Weights of a small class-conditioned image diffusion model: soap at rate 0.0027, batches of 64.
Rows from expert 1 of block 3, named by matrix and row number. Rows with one number belong to one neuron. Each number is 500 + 25 x the weight over its row's rms, rounded and kept within 0 to 999. All counts start at 0. Numbers have three digits each.
# up: expert up (model.blocks.3.mlp.up, 4x384x192), inputs 0-95
# down: expert down (model.blocks.3.mlp.down, 4x192x384, transposed), outputs 0-95
up.18:442450513553477500454500493500500513489496546508524500500514514516482500472545495520512507494518500505503522500480500502485475511533489548497469498526501470473494534497498500500500500481500530500507524562489500500495472500522500464452480519430554552500489500564442538500477461426454442483
up.19:521469493478505505526530496500500507511608500500500500511487500467543518534500491531505533485515430500515471500500500500475492530523567504500500531460506500522513544486500472514488488504480500560500500500471500500449500500482514429508500500500523500493500500500569474471498454505536571485
up.20:472500525544500471458483535502523517500527500500481443472498500500500500500553507462544497489500500517515500568434530500500463500520500509516521473469532490466540500500515500492500500520500500472449573488496500468439522500517506518545504473499491444465497501505553478457447523432500506489
up.21:509500551500500561500500512500500525477500500473499523495558517523449510481551485500500500512512515500551535500526529483534456469500500463531487496500508500499477463500494510500500470483473527500500501522511475589504500500503500500543464511500500500500500476500500479490500477554494488520
up.22:512517500531500500493515500494500505451494527520482500474500511500525540500484500512503536450500500500504500546518465584500500500443529504502500467509547497518493498524491467500441500498452500512500481469529507517463536500500485506503500469500475500412527500510499472500478461497512485447
up.23:500500427508541481501486527500500503481500500474513494476506515500497492500451479513500499500500503500471484508445473514442500500482497541476500584500484500500476502467500482520481532504498482484477489482500500500487495460492502549466521511500513529477500500500486525539457449505512500501
up.24:503500500504527469524524516500449476497500480442495500500541505513532477500463502506561461479500517500490500500514500500500490457542480398500523527500512484499520495479500503513500577465500536500473500500500492500500587490500475500500484500500492500513475461500500472546485500443462472500
up.25:500500479461500454499500461500455508500482533491500502500457500522486461467520438500465523500494500486464488488500524413500488498497504482519501500485473515461534500490497552500497534500552459456473500466481500500478471449500500511500517500500500497500475511500500469510481500458519500500
up.26:500500516483564500500500515500500509500518597525488514536469500500546543500516494489476476481493483601483484511500491553507507461521500447500469500457459500468500452519505468531500500500500476501460443468500470500500518540522468469501500472500493500476495472546491518500461501473538527500
up.27:489475448465500500500500500468424507473517500524500500452567594495500509505479446513500500475496535499530500482478518500571456500500512500500535483455503493477500473498547497507459477500500494526459500540500497444488500500511500540445514480500489500481476500500542500494500491500508455531
up.28:504504493553500475500501482500478483488491543480470514524500504472535477512510500447484488480478467661503500500495497605522433529505493524481493500500526487483500500467500475512500488520500499480485500500493536500500500517500512498512498512500498518458496500491514488511473516481500500464
up.29:500495525494508426486505459500500500504500466484500525500486474500460500488509530526505537471503500466450471496515500500508460526500500500500489500514430500517495500500500511527500500512562500500494431504498500564535481484491500475523500460525500500454545515527500500500500469452500550463
up.30:515453517435500420503500473500555484504495539451520511497482500491524488524493500500514481496488540500500477500500500500507467500501466500517500510487441500500460509448521500489438460556464503518511464500500500537528512500544478519500493507500488545488538487511489510500500500505483500454
up.31:472500514514500500458500521505479500504535473514531456503532504485574514500485500482512441533509492493547504491551505500490460489533482475474461480500500525500500505500526551500500500510489530520454575495505493500478492465500472513509471516502500483500542500503537511491482500543500505535
up.32:525538500496522461536504500506558500509457500504500449467514510505512490450487447451500508500460494479519509500500502465539515497459536457501486525554586540500512486500483491534498500500545500463514520500538542500500500500500475506506457490494500492500515431500500528471482515579500486469
up.33:495520515504500500500500529500511500499500509543445500506494465545477444498495506495507569542502505477569498512535470472500500462480500527500504500520482536499500500479500425499503549464513526464526522497517500401500507508500500487452535501500494485477519525478501524468467500503495500505
up.34:539483508434508478463504472500495526500518514500500502535477509517543565467484481500500500505461504520442500487489483500519477468476514525519500479554540468544495509500499518465487500493531471500500562493502500442483499500503500517500461512500464581506455494508500521458459490507500537500
up.35:498459500474500519506458518500444500511481540542472526483485453488508562472528532500509550485500500491487500500522454514510491500500508516500500456500458500461500513481501485512507527493500507483474500483506500503500460478539491532500486507500528500573515500500490471508500500529452514493
up.36:538484503500500464481503500473525516481497541521478469500519500523479546538475491489500482513485500496473547495529432546515525500544507531500515528521500527496500471500525500487511507521500500525501500470570500498500567500500513508500500500500500554480437472447552498510482500504500462500
up.37:500459467494517500505500484536500500500502455486500500500500500476500454500542453500486519496509498473477501500481489485500500433500469503477500545535479540491514506512515500499516487500530516500518500500500500493498500500498511500550523500500500500500479546500500482481453500496486486535
up.38:468527530469500434412527500529549500513481449533500534507500500469547484553548500548500502500530459455487479530500500500519527500500462515491454516500462511473500486483495485494500500500485500509486522520500500500469518500500500518502499500527494500446448506428500500526514500542590500521
up.39:500510474439500437522500474537489505500500500465536514497500508529514519511490483513466502539465500500477462483494483476483492561495477481482487459500552506474536502497469523491481556487530487500446500500512495500504500440522472498536500522514537491581453463507500521500500469549494500507
up.40:517519500500493461555462500455507500474489495540500500500544500515500500500524528500542526500520463495478500491544500471519416500500485500471532490483493479466503500505500453508500500486520473507510481500481500500470470500504500500559486528500475554522501534500455530561474458502499500476
up.41:500500500540500466500527505498500547500500500500489500551521538500489521500500500500501506500541500540467500502474520439535486500518500453449486512511487531489521500500492516500473503500483500500490497500510500512500500500500499490528518500528509500501415529500500497500455506500550500500
up.42:551507511500528474500500472500480500473505485442533470507530532500491500552507511464500504465500519500483482548500500520461486476532511467486508530519517492500470500489482500495500549500500477556481500509522504500500523519478500517506487500481545525500477500480548464500475463498500482555
up.43:511484500507491428511500510513478500464478521509552519435500473512489496500500449500505500500451500526477500516500485491486490477497553514484478500492534541500487454531535436533500494500523519500500500503496562500500474500500519500497500511539500500466482470505431494500540519477484513498
up.44:496500438500474500531465500473487524516475514474500468463493559500483459500497523471546503473480493452457528483501530500493518524500487515500519507482472518518570496491500523485500529462500473539500530577498478479512439500436499521500500504500542532500500485540488510500489537500500464521
up.45:525457500495477522500558523500546509476473537500523489500485533500500520433529502500500514464516506500500497489529500500466464540494462500473466488499513462515469527500500503517500500500538500500500500500493500440532470498464500500497471500500477517500421472484539500523471500499500499524
up.46:513500517513486500517500529469530501484500476472512500490488465525497540545447477450497535500456524561553488500500541522502511506500524495537500500500500500500490465500500513474489500500551473510479551480500474500500474491500500480527500486524467500504420521500483500500500500476497538535
up.47:466500514419500545488579494506500493500496500518506500519443503462500501500475540474510475511500541491485464435491488514500500524520482496495489498498552500541482498471465477500500483519495539529501523507517514495500530500512461520500493499493479506480480490507576546508543501500478489500
up.48:503516482500471543500500468500491500485508543500500500459490455519483501500483500500479538483500496500451524489476571542489500496492500462522522454500503500518498454468437530530496500483500500536451468500507520517515500500527521500515462526509500456500451544481500502491522501500567500491
up.49:500500483527504460535426500491461516499500512484492536486538500481511569502495450500500500502488531510495503500500490500487500500515500522500496500504494500487490500507494482500500498481500500500517448476521507550496440474500491468504506500519506500515500518561407500519484478500500497500
up.50:500500494492500500500495489500501528492500500500500448500505525536497499464493500534500457454489489500457535473500561521500521496500467498500527532549500492514526500461499530492523500501506495551503541491542500500500500500483500463524471483500479500500455481500488500449496500569465510509
up.51:500500479510486501500500500525488490509571489531477500496559502517500519517539508525468508481494500500500500463508488479500524505443569500503512500500507500490501479515498543474500491500456464484512496495500497500470491522500546542486502451537493500500443500530494490516532500529514500542
up.52:501500512489542500458500499500450534538509521500500557518440481506532492503509535500480500512500483481444439504512486500511537482487517496480496519492521513558500500517500477507500469484517525500498500518500471511465500500500505547527471534500446448500500500506500524519500538499488490494
up.53:500494515537479495500433509493500505497474510500472500488578500496453500500510534528500500500500534515472513489457517502500518504500527470500527468469500412484536500466501496500495502500484434500488550473477519478480512500500524493495500532500494500500505511558502488509500500505534500500
up.54:512462498488457500525500522427459500515500535500552500534417507500500523546459500505500500463526522500500560463532449514547454493496562526500500458500521529463483494470491500523500477508494500500500500500500463500500500500500500500500500509461500500508500503461500500573512500500477545500
up.55:609486520516501509470500500500517494506502569500500462500475487500537536500500515494500517524486481466507500431516467500471413469503487560464500500500467525459504481500490500500500479505545500447500500500500512492500500474500500489505500474500465505521508455479489494496528500504509517452
up.56:500487462546483500500535508437500517500515500500545486500497500518500504489500529493500500530446500503510462554508506500521500500488526515503459506473500500471515496500491500472559509500500483441500529524483510534490500500500494542500506500502500487466443520516547509491500500541513500509
up.57:500508500511500491519541500410497469500483500535484500514494484500500515500485529500508524512527548525517501496515462533468500500552500524500500500463526508539530475490466468500506500464465532541500535508472479421519492482500493500491500522487507510500473483505544467500500511471491502494
up.58:471499521522500500480502517548500500500500465500524500500548528502516489456500527500515500500500500500473505489500500489500503513536533498534511500493537500527488522500521518500472471500483500530507500520500498473509500555491514500475500513538495500500542501500547500500520499531507506536
up.59:477500477500500558475500486484453493471511514487500514501566475519476543518500500500529504510554500522500500505485506524516521466500500528477538482493510500500480473514532500496490491463502500500500500504500500460502453458465526465477513500502510515518495454468445500499500503500500500500
up.60:500501509510525481493511530521536500510500500531533515480503529558490487519477496505500477500512559500523508478510500469500500515512500528526417518500490475475554476500533494524500574500527519500487510501515517500499505492500518497480514510509519500499516524492514546406462500554554500475
up.61:510521541535500505500488507500496500504457500517474500491500500500500509519523500500498500500500526555494529500469465567467462500500462465527500517504486500488508484496540500500511500528440453537502536540438516457500445500480532482518506449524500523455513500500517448500469500489500491504
up.62:500500494500509545500527500500467500541470500500485500500500539504500500465451500500500452526500500496471500467500500495475500563461500418472500500501500495500500478474457500499449504500500500530487517510500475500500500499521520526515500500534498490512500552500479500479527466481500502507
up.63:500550490493500477510500500505500500511500522473484488496501523500458480500523543545494498510502500535440488500500499549492500479498484446439512500500500500480497509500500530506560539500585500500500520475500466553500440500477500482500477544501482516497481533523538466500445514542500500500
up.64:547515500500506513538478500500539522478500500479500510486500492531536514500500478450460553440467488500468474516517504445516500528548502489518512500486498500500553500500517500500483463500500532500500483480494500478494478506500452500500500467500435519539475437520500520479547507476500512519
up.65:446466528510494500462489500506493437529538519541500510500516515512502509536526500507513500519501516500501500500500484541500500501500491555500494522460500500470489487500528500475527500504540543468500528460500465500512556481512559499500500500510500500527520500500500523500500576491451500511
up.66:499487517525500451477501557516444500481490500458490529500537475498493492468488500522497470480460510500577483537501487500514441475522549514500471467521466500514500500500471505523503525461500510479514504507510500500500456560500500500488527519416500456500500530515500500497500467500470546486
up.67:504465546458496558500575498514524463514494516500479470478491500500500436529500569500509540505498508490500500481493479513510453551500443500500538500488504525501492500500500453517551485500500500500500500548472500493472500540508479513439468522485562500500500478512500513500555464505500454500
up.68:537500501500497500534492522451543508503486508435496509500500508500498536500513483507490553490500505475482539503526500442500507475500500527500489534465485500524449486473507468542480500476551500500528478495489459524534523526527506515510500525476461538500495513455501540523512494500511482502
up.69:500516500480439500503500538500482476505532500504507453500483543521487537527477503500500500491500430500502533500544497527500500525525473500538482466500503500502500500500507516500524491474500519517500499539500540500492469490527500500500517500507481488500461500523500500500480530467500469500
up.70:442500506570500507475518513532500488500500515500506483542500528494500437500500548484506506514504553500535514493497511492481499509500507476519508525500492500500517510524493499483500500447513561500488555531531500396505480497500500520500476500535500500524500500500531539497497503456451470524
up.71:523500486500500500534500532510500486466495504509560500447497500525520545464500500489529496481491508500500520461461500463470489509516469547520539565500539500500500482500507510488503500503576528506500500511541491500573478483500504500530542529497556493492504500499523500492471508468509503538
up.72:500467472505523490500522464500481493502510522519520500488516500494434523500513500524500443480463500435492500500500522488500454440500500500470530500529494500446463500500513530552500516500475500545514504500500498500504500519543545500500493450513500483500555500490471487500492500536520488522
up.73:511492460432472500564495500500558472500500463493462463500500500533500500519500495500486500449486512500500483508500496546500500493474500500516500528500515465500488512484500500475511529500500500500474451524523491523500486500501522500554475481500500500470500509501555500500520500521500500543
up.74:500500442494454499549475542500466481500500595476483500513513500500556501500486503504500500500500470617510572494500490550516500500523479500500543500500500500491500500560500503500480547500489500519500534500459500500500528528467500517529500500480483446487500450525522478443493500482565500500
up.75:535500567500497429580500463463486480500522486491527490500506512519539494483500488500500509500502488520500500511500525534500500530500464500502497591510500503500492491500500500528507478465500469500500481500483500500462465500511509471522478481456500572511500461470480484546495446514510506500
up.76:500500500500513448500468500497500500483460468441500531491500500515471500536539502475500500484517474553500450500565445500524431486489514497500500457491500537514498493521480459517500492484485500557500457500481500487532500500484529502527454477500530500475493500542522500504454500491500477546
up.77:495501482462520512580500513507527503472500431456528460500521424500548519486529477547491500500512497500490508500500501471514562519500456483533503500516500467484500500492500485500487500500500477520477533479530493524473474477500524500510494496476455480498424529500500517483500500491502500450
up.78:434536500567500500500500500505479492512515465500482450540500487487481500456500507500483469500549500485475500526500509519500476500488500449500509500500538519452456500534500500500553496500469500458500500476526465500531500531514500500471500500471524516505474450500503500459500506500536500520
up.79:516500446500508529539500558484455523500500487532500500500479481500540471530500530488479500472497500473486519500500454500493505494488500486486565500463508500500500544474500500500506503490500500521500500493507521461451499488565506508485523486500470478474509495489469506547446500469539467500
up.80:503500500484500437500493500503442500507512576500529496549465504500560500489500462496501461543486481539500500500515483478523500493496500474500509524500470500500468516470528532487500461467536515488496500500500474464541500471511499513553500480500459492500530500492481528482500500480500508514
up.81:503502560470500551550521491542500541492523496510478500500527512500525500500500500500533565522522510500514500493479492465500500530500500500500500501508505503500566500467461514500505500523518500500501496553478500527491502456473500500494517500492500436492425498514566528478497500489520468501
up.82:500465492500512500524505472482486500471457527523466471487490480533515481522474521500483550500485512500523500498519470445500492529494500527494506500500489487450486500529466522500500516462493500500504500500468500554465480500565489503500500510500498521500500500500500457500506500504485482552
up.83:508472510489520454487516478523462475500500523500471430542486500500478540563500524500510530490500496515516484508510483502503535500500510524521489478540533467560491500500451455491479556500500509500528500491500479498500500521445500457490500527503500445446500527500492520494500498495500462491
up.84:500485500489500434518510526473500487471505481528515439442500502516510480500481504540495523500493500495496532520483469525508500518500461462521473500500546490496521500457500478489497507534486473492503500500483539542515560530514472471500499547449528500471460514521464481491456522500544511466
up.85:518500500500521458549500500500500500464557500500500434500575485537532500484500501500500468500454494500504500524532451526524500538567547500501510500500500500500506504481507477500512500500500510500499513506500500500500500479511500463553463493500497511513519447500538500516491481481500536500
down.18:500451509500525468545500467500500500506511541493527495500529537480499458547550521500500533500510496500481500520500497500530463508493523472500500500458500525487542500500500553497500500506467490500556502500543487434500454523519500483532473543451484482481520493500510500482510505421501512499
down.19:446475501500485513500500500459500492500425500485548502490528500500517429446459520500500552505503450500526521488499443507458516500455544502500503509500500517498539470500513464542472509500500523551500502501480528500500519500500500500493500458500481500492521503509471522487515500530493451504
down.20:530501500500522487500500500494426500513488507441493480492559500500500517470500482500476494518474545464500516544492500500500500535513523461500505503500485509511500476498490514512500500500490500477441470500466487510500512501479500492477513536533504492546435500492520500500479490493500473515
down.21:542509500543488444500529470504500511510505506500500518500492500453500510500470515497500526524447516492500500498478554472500500477510475547513515495491500500500512500516501500500500548500483528519499533455488467448512471508511500500500472535488500486500505500492500500460500549545483500500
down.22:448511505526501446511441500469500500500500534510500557572475487500500497500505469506507480472499500518470500512489491500500500519540500483500481500500500500531481500507487489517528519500500500503498457500505500483515534494478507478510516526500500478500495500503452500502500545500576475500
down.23:435500441500500500500527500505531492500468500525500500503525484470460504466487512500484500525472515538515517500447500503493500528511492500471536545489509524500500500487480431500471524480537466515533488500490457500471512508532484484529513500508500512500500471511528500448448551500513485467
down.24:463432500542500481508500495500508500437491500510502484500502500500500500512475477498500500445472500500493486500500512452505496477512443502477464528492500500525500479476529500500500474520476503478500477500500533469500532529538500500500493536519490452428476495510523500542475484439495527500
down.25:469500502547519527476480500489534500458482500534511500496509489459519472477500549519508500548551491515532517535500500508474500505506537539545474510507478496421500530525549512510496500500500531500500474500513488516490515492538510500500507497514533501495478513533445500514511500459426500549
down.26:500534500469497500517489500500500500500503461500475500484500500477569540500534495500513544519471438451536465484500500493500500500501473509515500500522500500496500500510500492540528461533527500474479500500500509500487488500500504492517509500525500489449493466500500487483491486520500473533
down.27:500500500490467501533477503556536500482504482500514556500516568484476537489439545500500479477442523500498491500505528523558469500500507500500487491524498494545503483505500536500456500500467500500461479477508500523541500514509500463500520500522547519530463537500477500500532500511500512474
down.28:511486500469500458508485500500493480500489408504500500553488513503441508541500510496486500500500500471500492500516500500488500542500492544503492500500500480465468527500500496479528428480504500526547486500504492508500500486500486500511500539500492473453541500530500500520518484464445500552
down.29:534500500500500519503437490506510494461500533500540519500500477498499556474520496500512510500525500500560532500488485500522500500501507500500566487497500516500502500542466472527530510503559500391494500504525500555499504533537495491468503488500520448546518543556500500500500513445473459449
down.30:529476487486500500551441500500446518500482555500500500474500519514475484474500457492500500504500500500500406500483500533474456500500462500497527500500526526500500480511521498489480547500517500500518500514478430465510561500518500500499500479500461488500518504492488493500465500498495500501
down.31:398543500504500498500497500491499500520481534500553454500488482485546490511480500500500469460480500500493495472497527490500497566487456514507494500500528500500458522501500473484484490500528469489511500512486504500510500499501497474504500500517500500506487500500500470445529536545439501500
down.32:500500500488479480468453512500500508494544499500528500496506500500557500477476500500478477585481482519471488465500500500533500533541500500500500528466506482539500500494500517500514547500566503500487496500493500516500492473500507520500500520471475497554505500500523477506488500523500500477
down.33:516505500542480500500464500472549530496500503500546500495515482481500500479502538502500510397500524500500493484509460543500540508500522483506433479495500485516481485488471430500531476537500500500478498521488500469504515469500500497493500493489500500526553529500500505479500521540493484500
down.34:468526535544500500475544500500500528503498494488509441482506500500561500500507467512510500497503505501547500527500486453524567512517549500464521503510524500506500516500479554454500500492468550532446490478510445515500469465477500500477493512500500503474445493481512497483500500500567495500
down.35:500476490500500500491528495500568500500491500500462500500431484416506500508500479531486501479500503482500470467500503461514504476498500454500491507500500506477500513517500499493500462528442500535500500473499486544500463500454500507479505500461500531505517500538492531480499500535403500507
down.36:538496502484500500529500463476558500500500579497442512500488512500518500538475498501527479500449500500562486484468500452500501543477479464500523500506473512508500500500500498461492464500499500500529500474496465518500558500501501490500474500510539497491494532509497500536494500498500524534
down.37:525461505505500507500512506506500501500500487503564528500470499514493565511518500493492493468487500500556494510500535486500495500504478491465500490500554500447622500542484538512497486508491494475500512500481504505500457529463485500500496488500500474500500500531454477479500518474472500507
down.38:482473501499542500606509531497446500488466491463470483500513500518480500500500474512500500500515500506477496504506500509475463566530500500500494499500500501527493503500538548500500500455490509507500521500507500452500503531473487500542495500484514522480500484489489525535475484548527500520
down.39:496500502500500528467494495500500521456523503500500533510520492463507496500500500502500530500521510507463475495483482489486575459498500524500500464500449531487482500500500517405507466535500500500500500513500487500521528500544515492507500478501500540481546426493500500490531500499470489482
down.40:497522487475486507490500459500455500454530547500500500506492484452473553500500500500500480500541500500485458500500500490511490513521497500500484500495515457499527516558519508449500500500468500513462479462526512519492500502559517500489486500500529456479435523472500500490500500503500528480
down.41:541500500509485500490500474500506528500505500500500500533500511500500535500468516500484500482500500500500510462518545429500500500500537570504473500500504523500500528588554497480494500500500500483500500471500500500500500497500501479500500500500488500500558492435500500500500500516430552500
down.42:427496500586459494476471530487506462489483445492472500508537491500490500489470476549500506502500542500552518498496500500485491470500508571506513525500484500471453500475500524523492500500475500538465513494500500478500500500503486488518486554455500476507500534489485499500500535500500500559
down.43:482550495491500486512547500495500500472482500481566528441500493500500491500507595501514483500526454539522480545500477510481481470497536525479508500520475499551452500492480500514487500511500500478500505514500498500500480500532500521500500514492500510527463497500532476500565500437485511489
down.44:437505461500520520487504499500495500512533427495500527474571541500500500500451500513465528475549500508594500487482501459532528481491549574519500504522493490472503500487500474509488500500461480474530500461509471498506500522534500500503519501522477494500516481500495513500500451448500553519
down.45:477500530500500500500500474500502514492502543500550471466505491523500519482510526512510468439532518500492466472500499500500515500500450500500500490502462504509500484500524536493488484500495533474510490486487528500491451498523482511523497500475504504528440500486503500490545466500478517541
down.46:543485519500523500475500500551533500500500431500500500563500510489518456467519555500500500516525500500497537501471500466500523488504486459500477525483465476528460500500505593503500500500524467500454500500500518505500500491534522493500511529538538500537465489518500497516508504452473500500
down.47:511500493435507500472507496496505503500500493492510467457545503529435479453488520483500488434491498493500472526482516483496508537506500456500525503494522500524462485520529527485495501508438496457459460500504473500500456526490500497510501512500518493482455525491502500531480495491500500466
down.48:477399493499547500500513500500580500500482549500485500544500472500451526506509500500520559478500500486526453500500569500500519476501484542510524473507505500491500515500534500529500478500511500523504500506500471500500484491455489500499445500529502526542493503500500459483500517500546513493
down.49:500487501513480500517517500500477479523507506500473529531484497506567520500488500500487481534555502461495519500505500500484509456500500574510463520524529500498519500498446481461500500469543500552537487512500501516500544478500491500481518465453500508551484509493503502500541500539500514500
down.50:512496497536503536450500472451481500464499455491486500556566516468500483510464512496500491489506500501548500445500526468500508510500500504500500536440511500468500503492500475500514469497506495500517500500492500537474461517500500529500470476505485530500477533471534521511496500515537500498
down.51:500500480500496500464533500478449500500453530505460513500543500468577538500483493518514522499489500495467500526500500519483518492540507542486500528500486500572500500500521529459516511522469572519500475491528548525515484465442495489500520500520500494500476509475500500512522500500514500486
down.52:508544500442514516527525501511545523461497461502500532493489501469497519484547466519500493506522498500458540500531494532500525506500519490464512516486505486495500511522498500517497496501485500487449488483500500460515444479472498500512500500517527530500500491561500500511484500500508503500
down.53:500482520439500500467500485500500494500528509500477526500545484500434500487500462529494473500500541500532500513500503518500500516514506492501494448517516568488500500500494500529522472497463498494479521500500518532500484523463445499500500500500500500486444473500516478474509491500500497514
down.54:551468500500499500434500505541500500500470495444501500500500500500528500500513534500500500500547500520468488500500449500544526442455510500500500474494500500566475542500500459522500511519500486520500501500500482500504498439500500500500500500500543500454491483500500500500480528500530465500
down.55:576500500500499483529458483477493486524490433559508500488505492517500476509500476504505461520496500472561496508500505498490561500500462531500500500485454496502473514513500532481489498500500500500500500514500500564500428500532500466500491500517534482525476500446476500523469516500500489500
down.56:499490468498500497466544476525500500500479503522416500500560512500500522503500499500500538532500499474500493500500424448521500498500500516500507500545484519483514487522511500500469500504480500500516520484520449478478484500500542495516500497500490494509428569459500537522500514500520489483
down.57:486541498515500513519490515577509527500500500500512443515500515502554494465511509498523461589527505492489500514500486500516475433454551503483560518503454500498452511500536472482496515524500504516518500501529500524500553500454500497483496500500539485500514510500461500468522500491478490555
down.58:521500496500500500500498515500503500500500500475485500444533500536500499544500427500500513513507480503541500470503535474499484515488478500479504490492500469506470483495521500538528547500508500500500500500489486557500500513434500507491500500482500509500493500481500516500500502443544488530
down.59:513494495481504479485513500494481500470500533500488458462556500500387492500522523495507500451474500481501447500508524480503500519500491500487506498515500500524526500500566509524502467500467500440500477498493517500481421500500508511512500490500500497506496500505487473479468498500511500524
down.60:500467500477503513524500515469500500475500482501500471500494502534500473500481527497497467514515535500515501447500494531506500514476488447476480493511500497475542500491477500536517457473547474533476470463486543476489529522500478493539539502477469500500547513500493463452500471542556500505
down.61:476521570474496459485500524470493500500568440500500555538500500500445522489500489507479501487497522462500500519480463498511447533531471457549478503500500474500475522494500500453477500454452500449500493446538471514464499500488491519500500508509538500508540500481495520446516514476486500491
down.62:500500502500500500500470499500553476500500500500500505500485500500500500503506508501504475500504500500466535453446481500500500558545500500500522484500500500500521501518563486515518500465500500481515531478521478500500500471500500500500475500500557500492500500500564500500500498500500446494
down.63:532491500524500500475505500500500506457486503539500533500468500487514509502511530517500480513500500500565537526480505500500500532497500500500519499471460500424500500569526513509500500500532471443500473529527533541500500539510500477500500500513500490511500479563499414500500509500522500500
down.64:480498500480519524478436501500465528454500495521500432500497500472514500426508500500529524500557500451506509526500465469493487553493500500500500475500458505493528535514500500482506500529500504500518531521477500501497500500511500523442543477500500500561458500498500527500515490475462512500
down.65:518538506435502463532500500500505446490493441464461500500484495531500500488500497500521500500464457500460500555470500500500488501500502454525552535500545500500555498484439493510465500495493500540465494535500498500500500454481483502492500500500484500500536500535500500524429500500482500525
down.66:522476500487502500500468458451530533507502484458461514500500451516503500536500431500500472508514481500418484516491501459493489509500497500549460480500494500500527467504500414537517530494496454500500552496524500500500483500499466498521500541447515519494496509477500482577489515497429469500
down.67:468512521500508500459500505486505458450500526479500452461533512500501508500500500470484535435498506483541456532493514501525507476500478423506496501518500500480504491514517463499547462497441500487455486486498466477500437500481498500484453500506483478490457493500504467489539500468547504500
down.68:489465499557499532534519457522568498500512496506399510494431508489510500496526500508501504500476516508500511479509503502500500502500469485502471515481492512500503500511511492473525492516541500510519500479487497535500552512464487499517497476475484492491498493461500482520500500506510510494
down.69:510487500497572500500512503500523500530501507500500489509500561449489439500479528490490476485467522500467500500538500521472520509464441502503464468549504434477494490517511509482491500500483516515500482493461529500500497486492492500506523502503500482501501486508500500527485468453496555500
down.70:545534500564516500541555491500515478500496507493448492501500506500507500518542500500500500500447500514493500492497508514500500474504509456500500510500523484500482500508474500523500438490495500500475488500491498412500481453485514510500500486495500461453482500481519500452515500582548499500
down.71:462500479484500505485458500500563498500498538519500455466511500524500469477495500494479459528474466511470491445506500475479532504500504472483493540506500500500511500457516547500525500495580464493492511498500500535500518509498500480501500491536540494472500500500477517541437527448484529465
down.72:500500489508490465555545500500493500500462500500462500513492500471474500500500500500487584500479500500472500500497565464509536530483491428471500500498528505486535477500500530535500524500438500500496483500500500500500500500431520500500500485502528500488553497498512480500500500521473501500
down.73:454487500597500494508500490481511500533500500516472500485500500480500494517473477500490557508500506531500500500441536505459494500500455466545500513485500522500567500488500500500500500500498500455615500481500483536490517496500500457500504500498500483495500535508500477500514506500500487500
down.74:500500445513500500455457500569500512481499508497507500488458475519580500500500520500483500517500522490574493472481500499500466500500504500489544486533500525498500521500500449497502466500500490522500435500521507500475500500480500500500500481518491465512500468500500521533500482500476507518
down.75:500513537531481477471518514519492503469500507465500486461545510500455545500500484469467523476500537483516500500462500500500533487486543548500500545504500497518526506500500495517500481476486497508470513500521506474533500519566491534506500539443524453457500500541477499434514526532513465502
down.76:586489500512500500470526472484500480500500501435513608459451498466493511500541500500500500500500490507500517541500481500530476536472537500499490472516498481498464500490500481490494484478503516567486465509500494517481505480494500500500500470513500486488497535500454518497516478559512504500
down.77:571500500546462487452503500508500499466513500500498500500508476485483502513500500500514459522503500503563467532500512499491508539467478496520542500498456500498500500500473473500528500504482492483518500500478503545509500479566494500498488471521451497499500457550484482534483496500486500500
down.78:545538500490486499525543500500500500500508500522480451500466500500509450500505520482524500500500490472439576500501463536535512485477468532492506519513505500497499500463500540521500500502500497549484499500506514454506500500475500513499493500484500487482485479577521500533470505500526501500
down.79:474500491519500496430500473480473500463504500554511500501523500573500548555481500500542500479559500487517503515451517441482500500500492500520522525500515538500500522500512500496500500500472487527500500485525500502515538500444452500500500515505500468499489500517513532500500476478560500500
down.80:496514510500494500549482524500500509500516500500499444500477500476510500485475500491500447527498500517514497516465514451462498514518494505500500498500500469519492500526509564483475511491495516510502494509500521541480511491500500495473486500500543525500504526556472492478500498561464547557
down.81:527510506451500537500435500470525500469487534471496477509500499458500500505505506502500490512478496498528477488500500500474500593500500437467494484448478500511500480521503481507513475550495488500528500481500523457500500524538486500488508508520495500484511489529500509527455519500500500493
down.82:493541500508500478460465500494595489500500500480501517525425475500499500501495500500500508511562541500453450562498500512536446533500504497517500491472500500503500535500452500479500500500484500500500519494495502455505500454500500524490500501500500488500517500489471500538500500523500500500
down.83:459471513522487500495558499500579447500500511446500437499445509518500435500500500503478560473503500500471500500490521556512480482494500500500494469524482508490500467476500479476500508498526514500523548500447500500547477492516473500479500500500473489532561531505506482523502494500500495495
down.84:518500510502500500486496510500503495479490484533501429533515493500472460525474473510483523533500506557500490520478500479500500511500500466512452486504446499524500505497512491483529469484532510500476500490500500460500525500556500517499500512525500515490478473487512466476530470495526500500
down.85:508561478473484447473490505468519500500500486536529497523547500494450519476506525502486452500498499500516480465500468505501498500500500500500500500500427500500514500497500520500451477505500483539467500481500505500492500477526484547504500463500500485475516434500471500516512519480500462500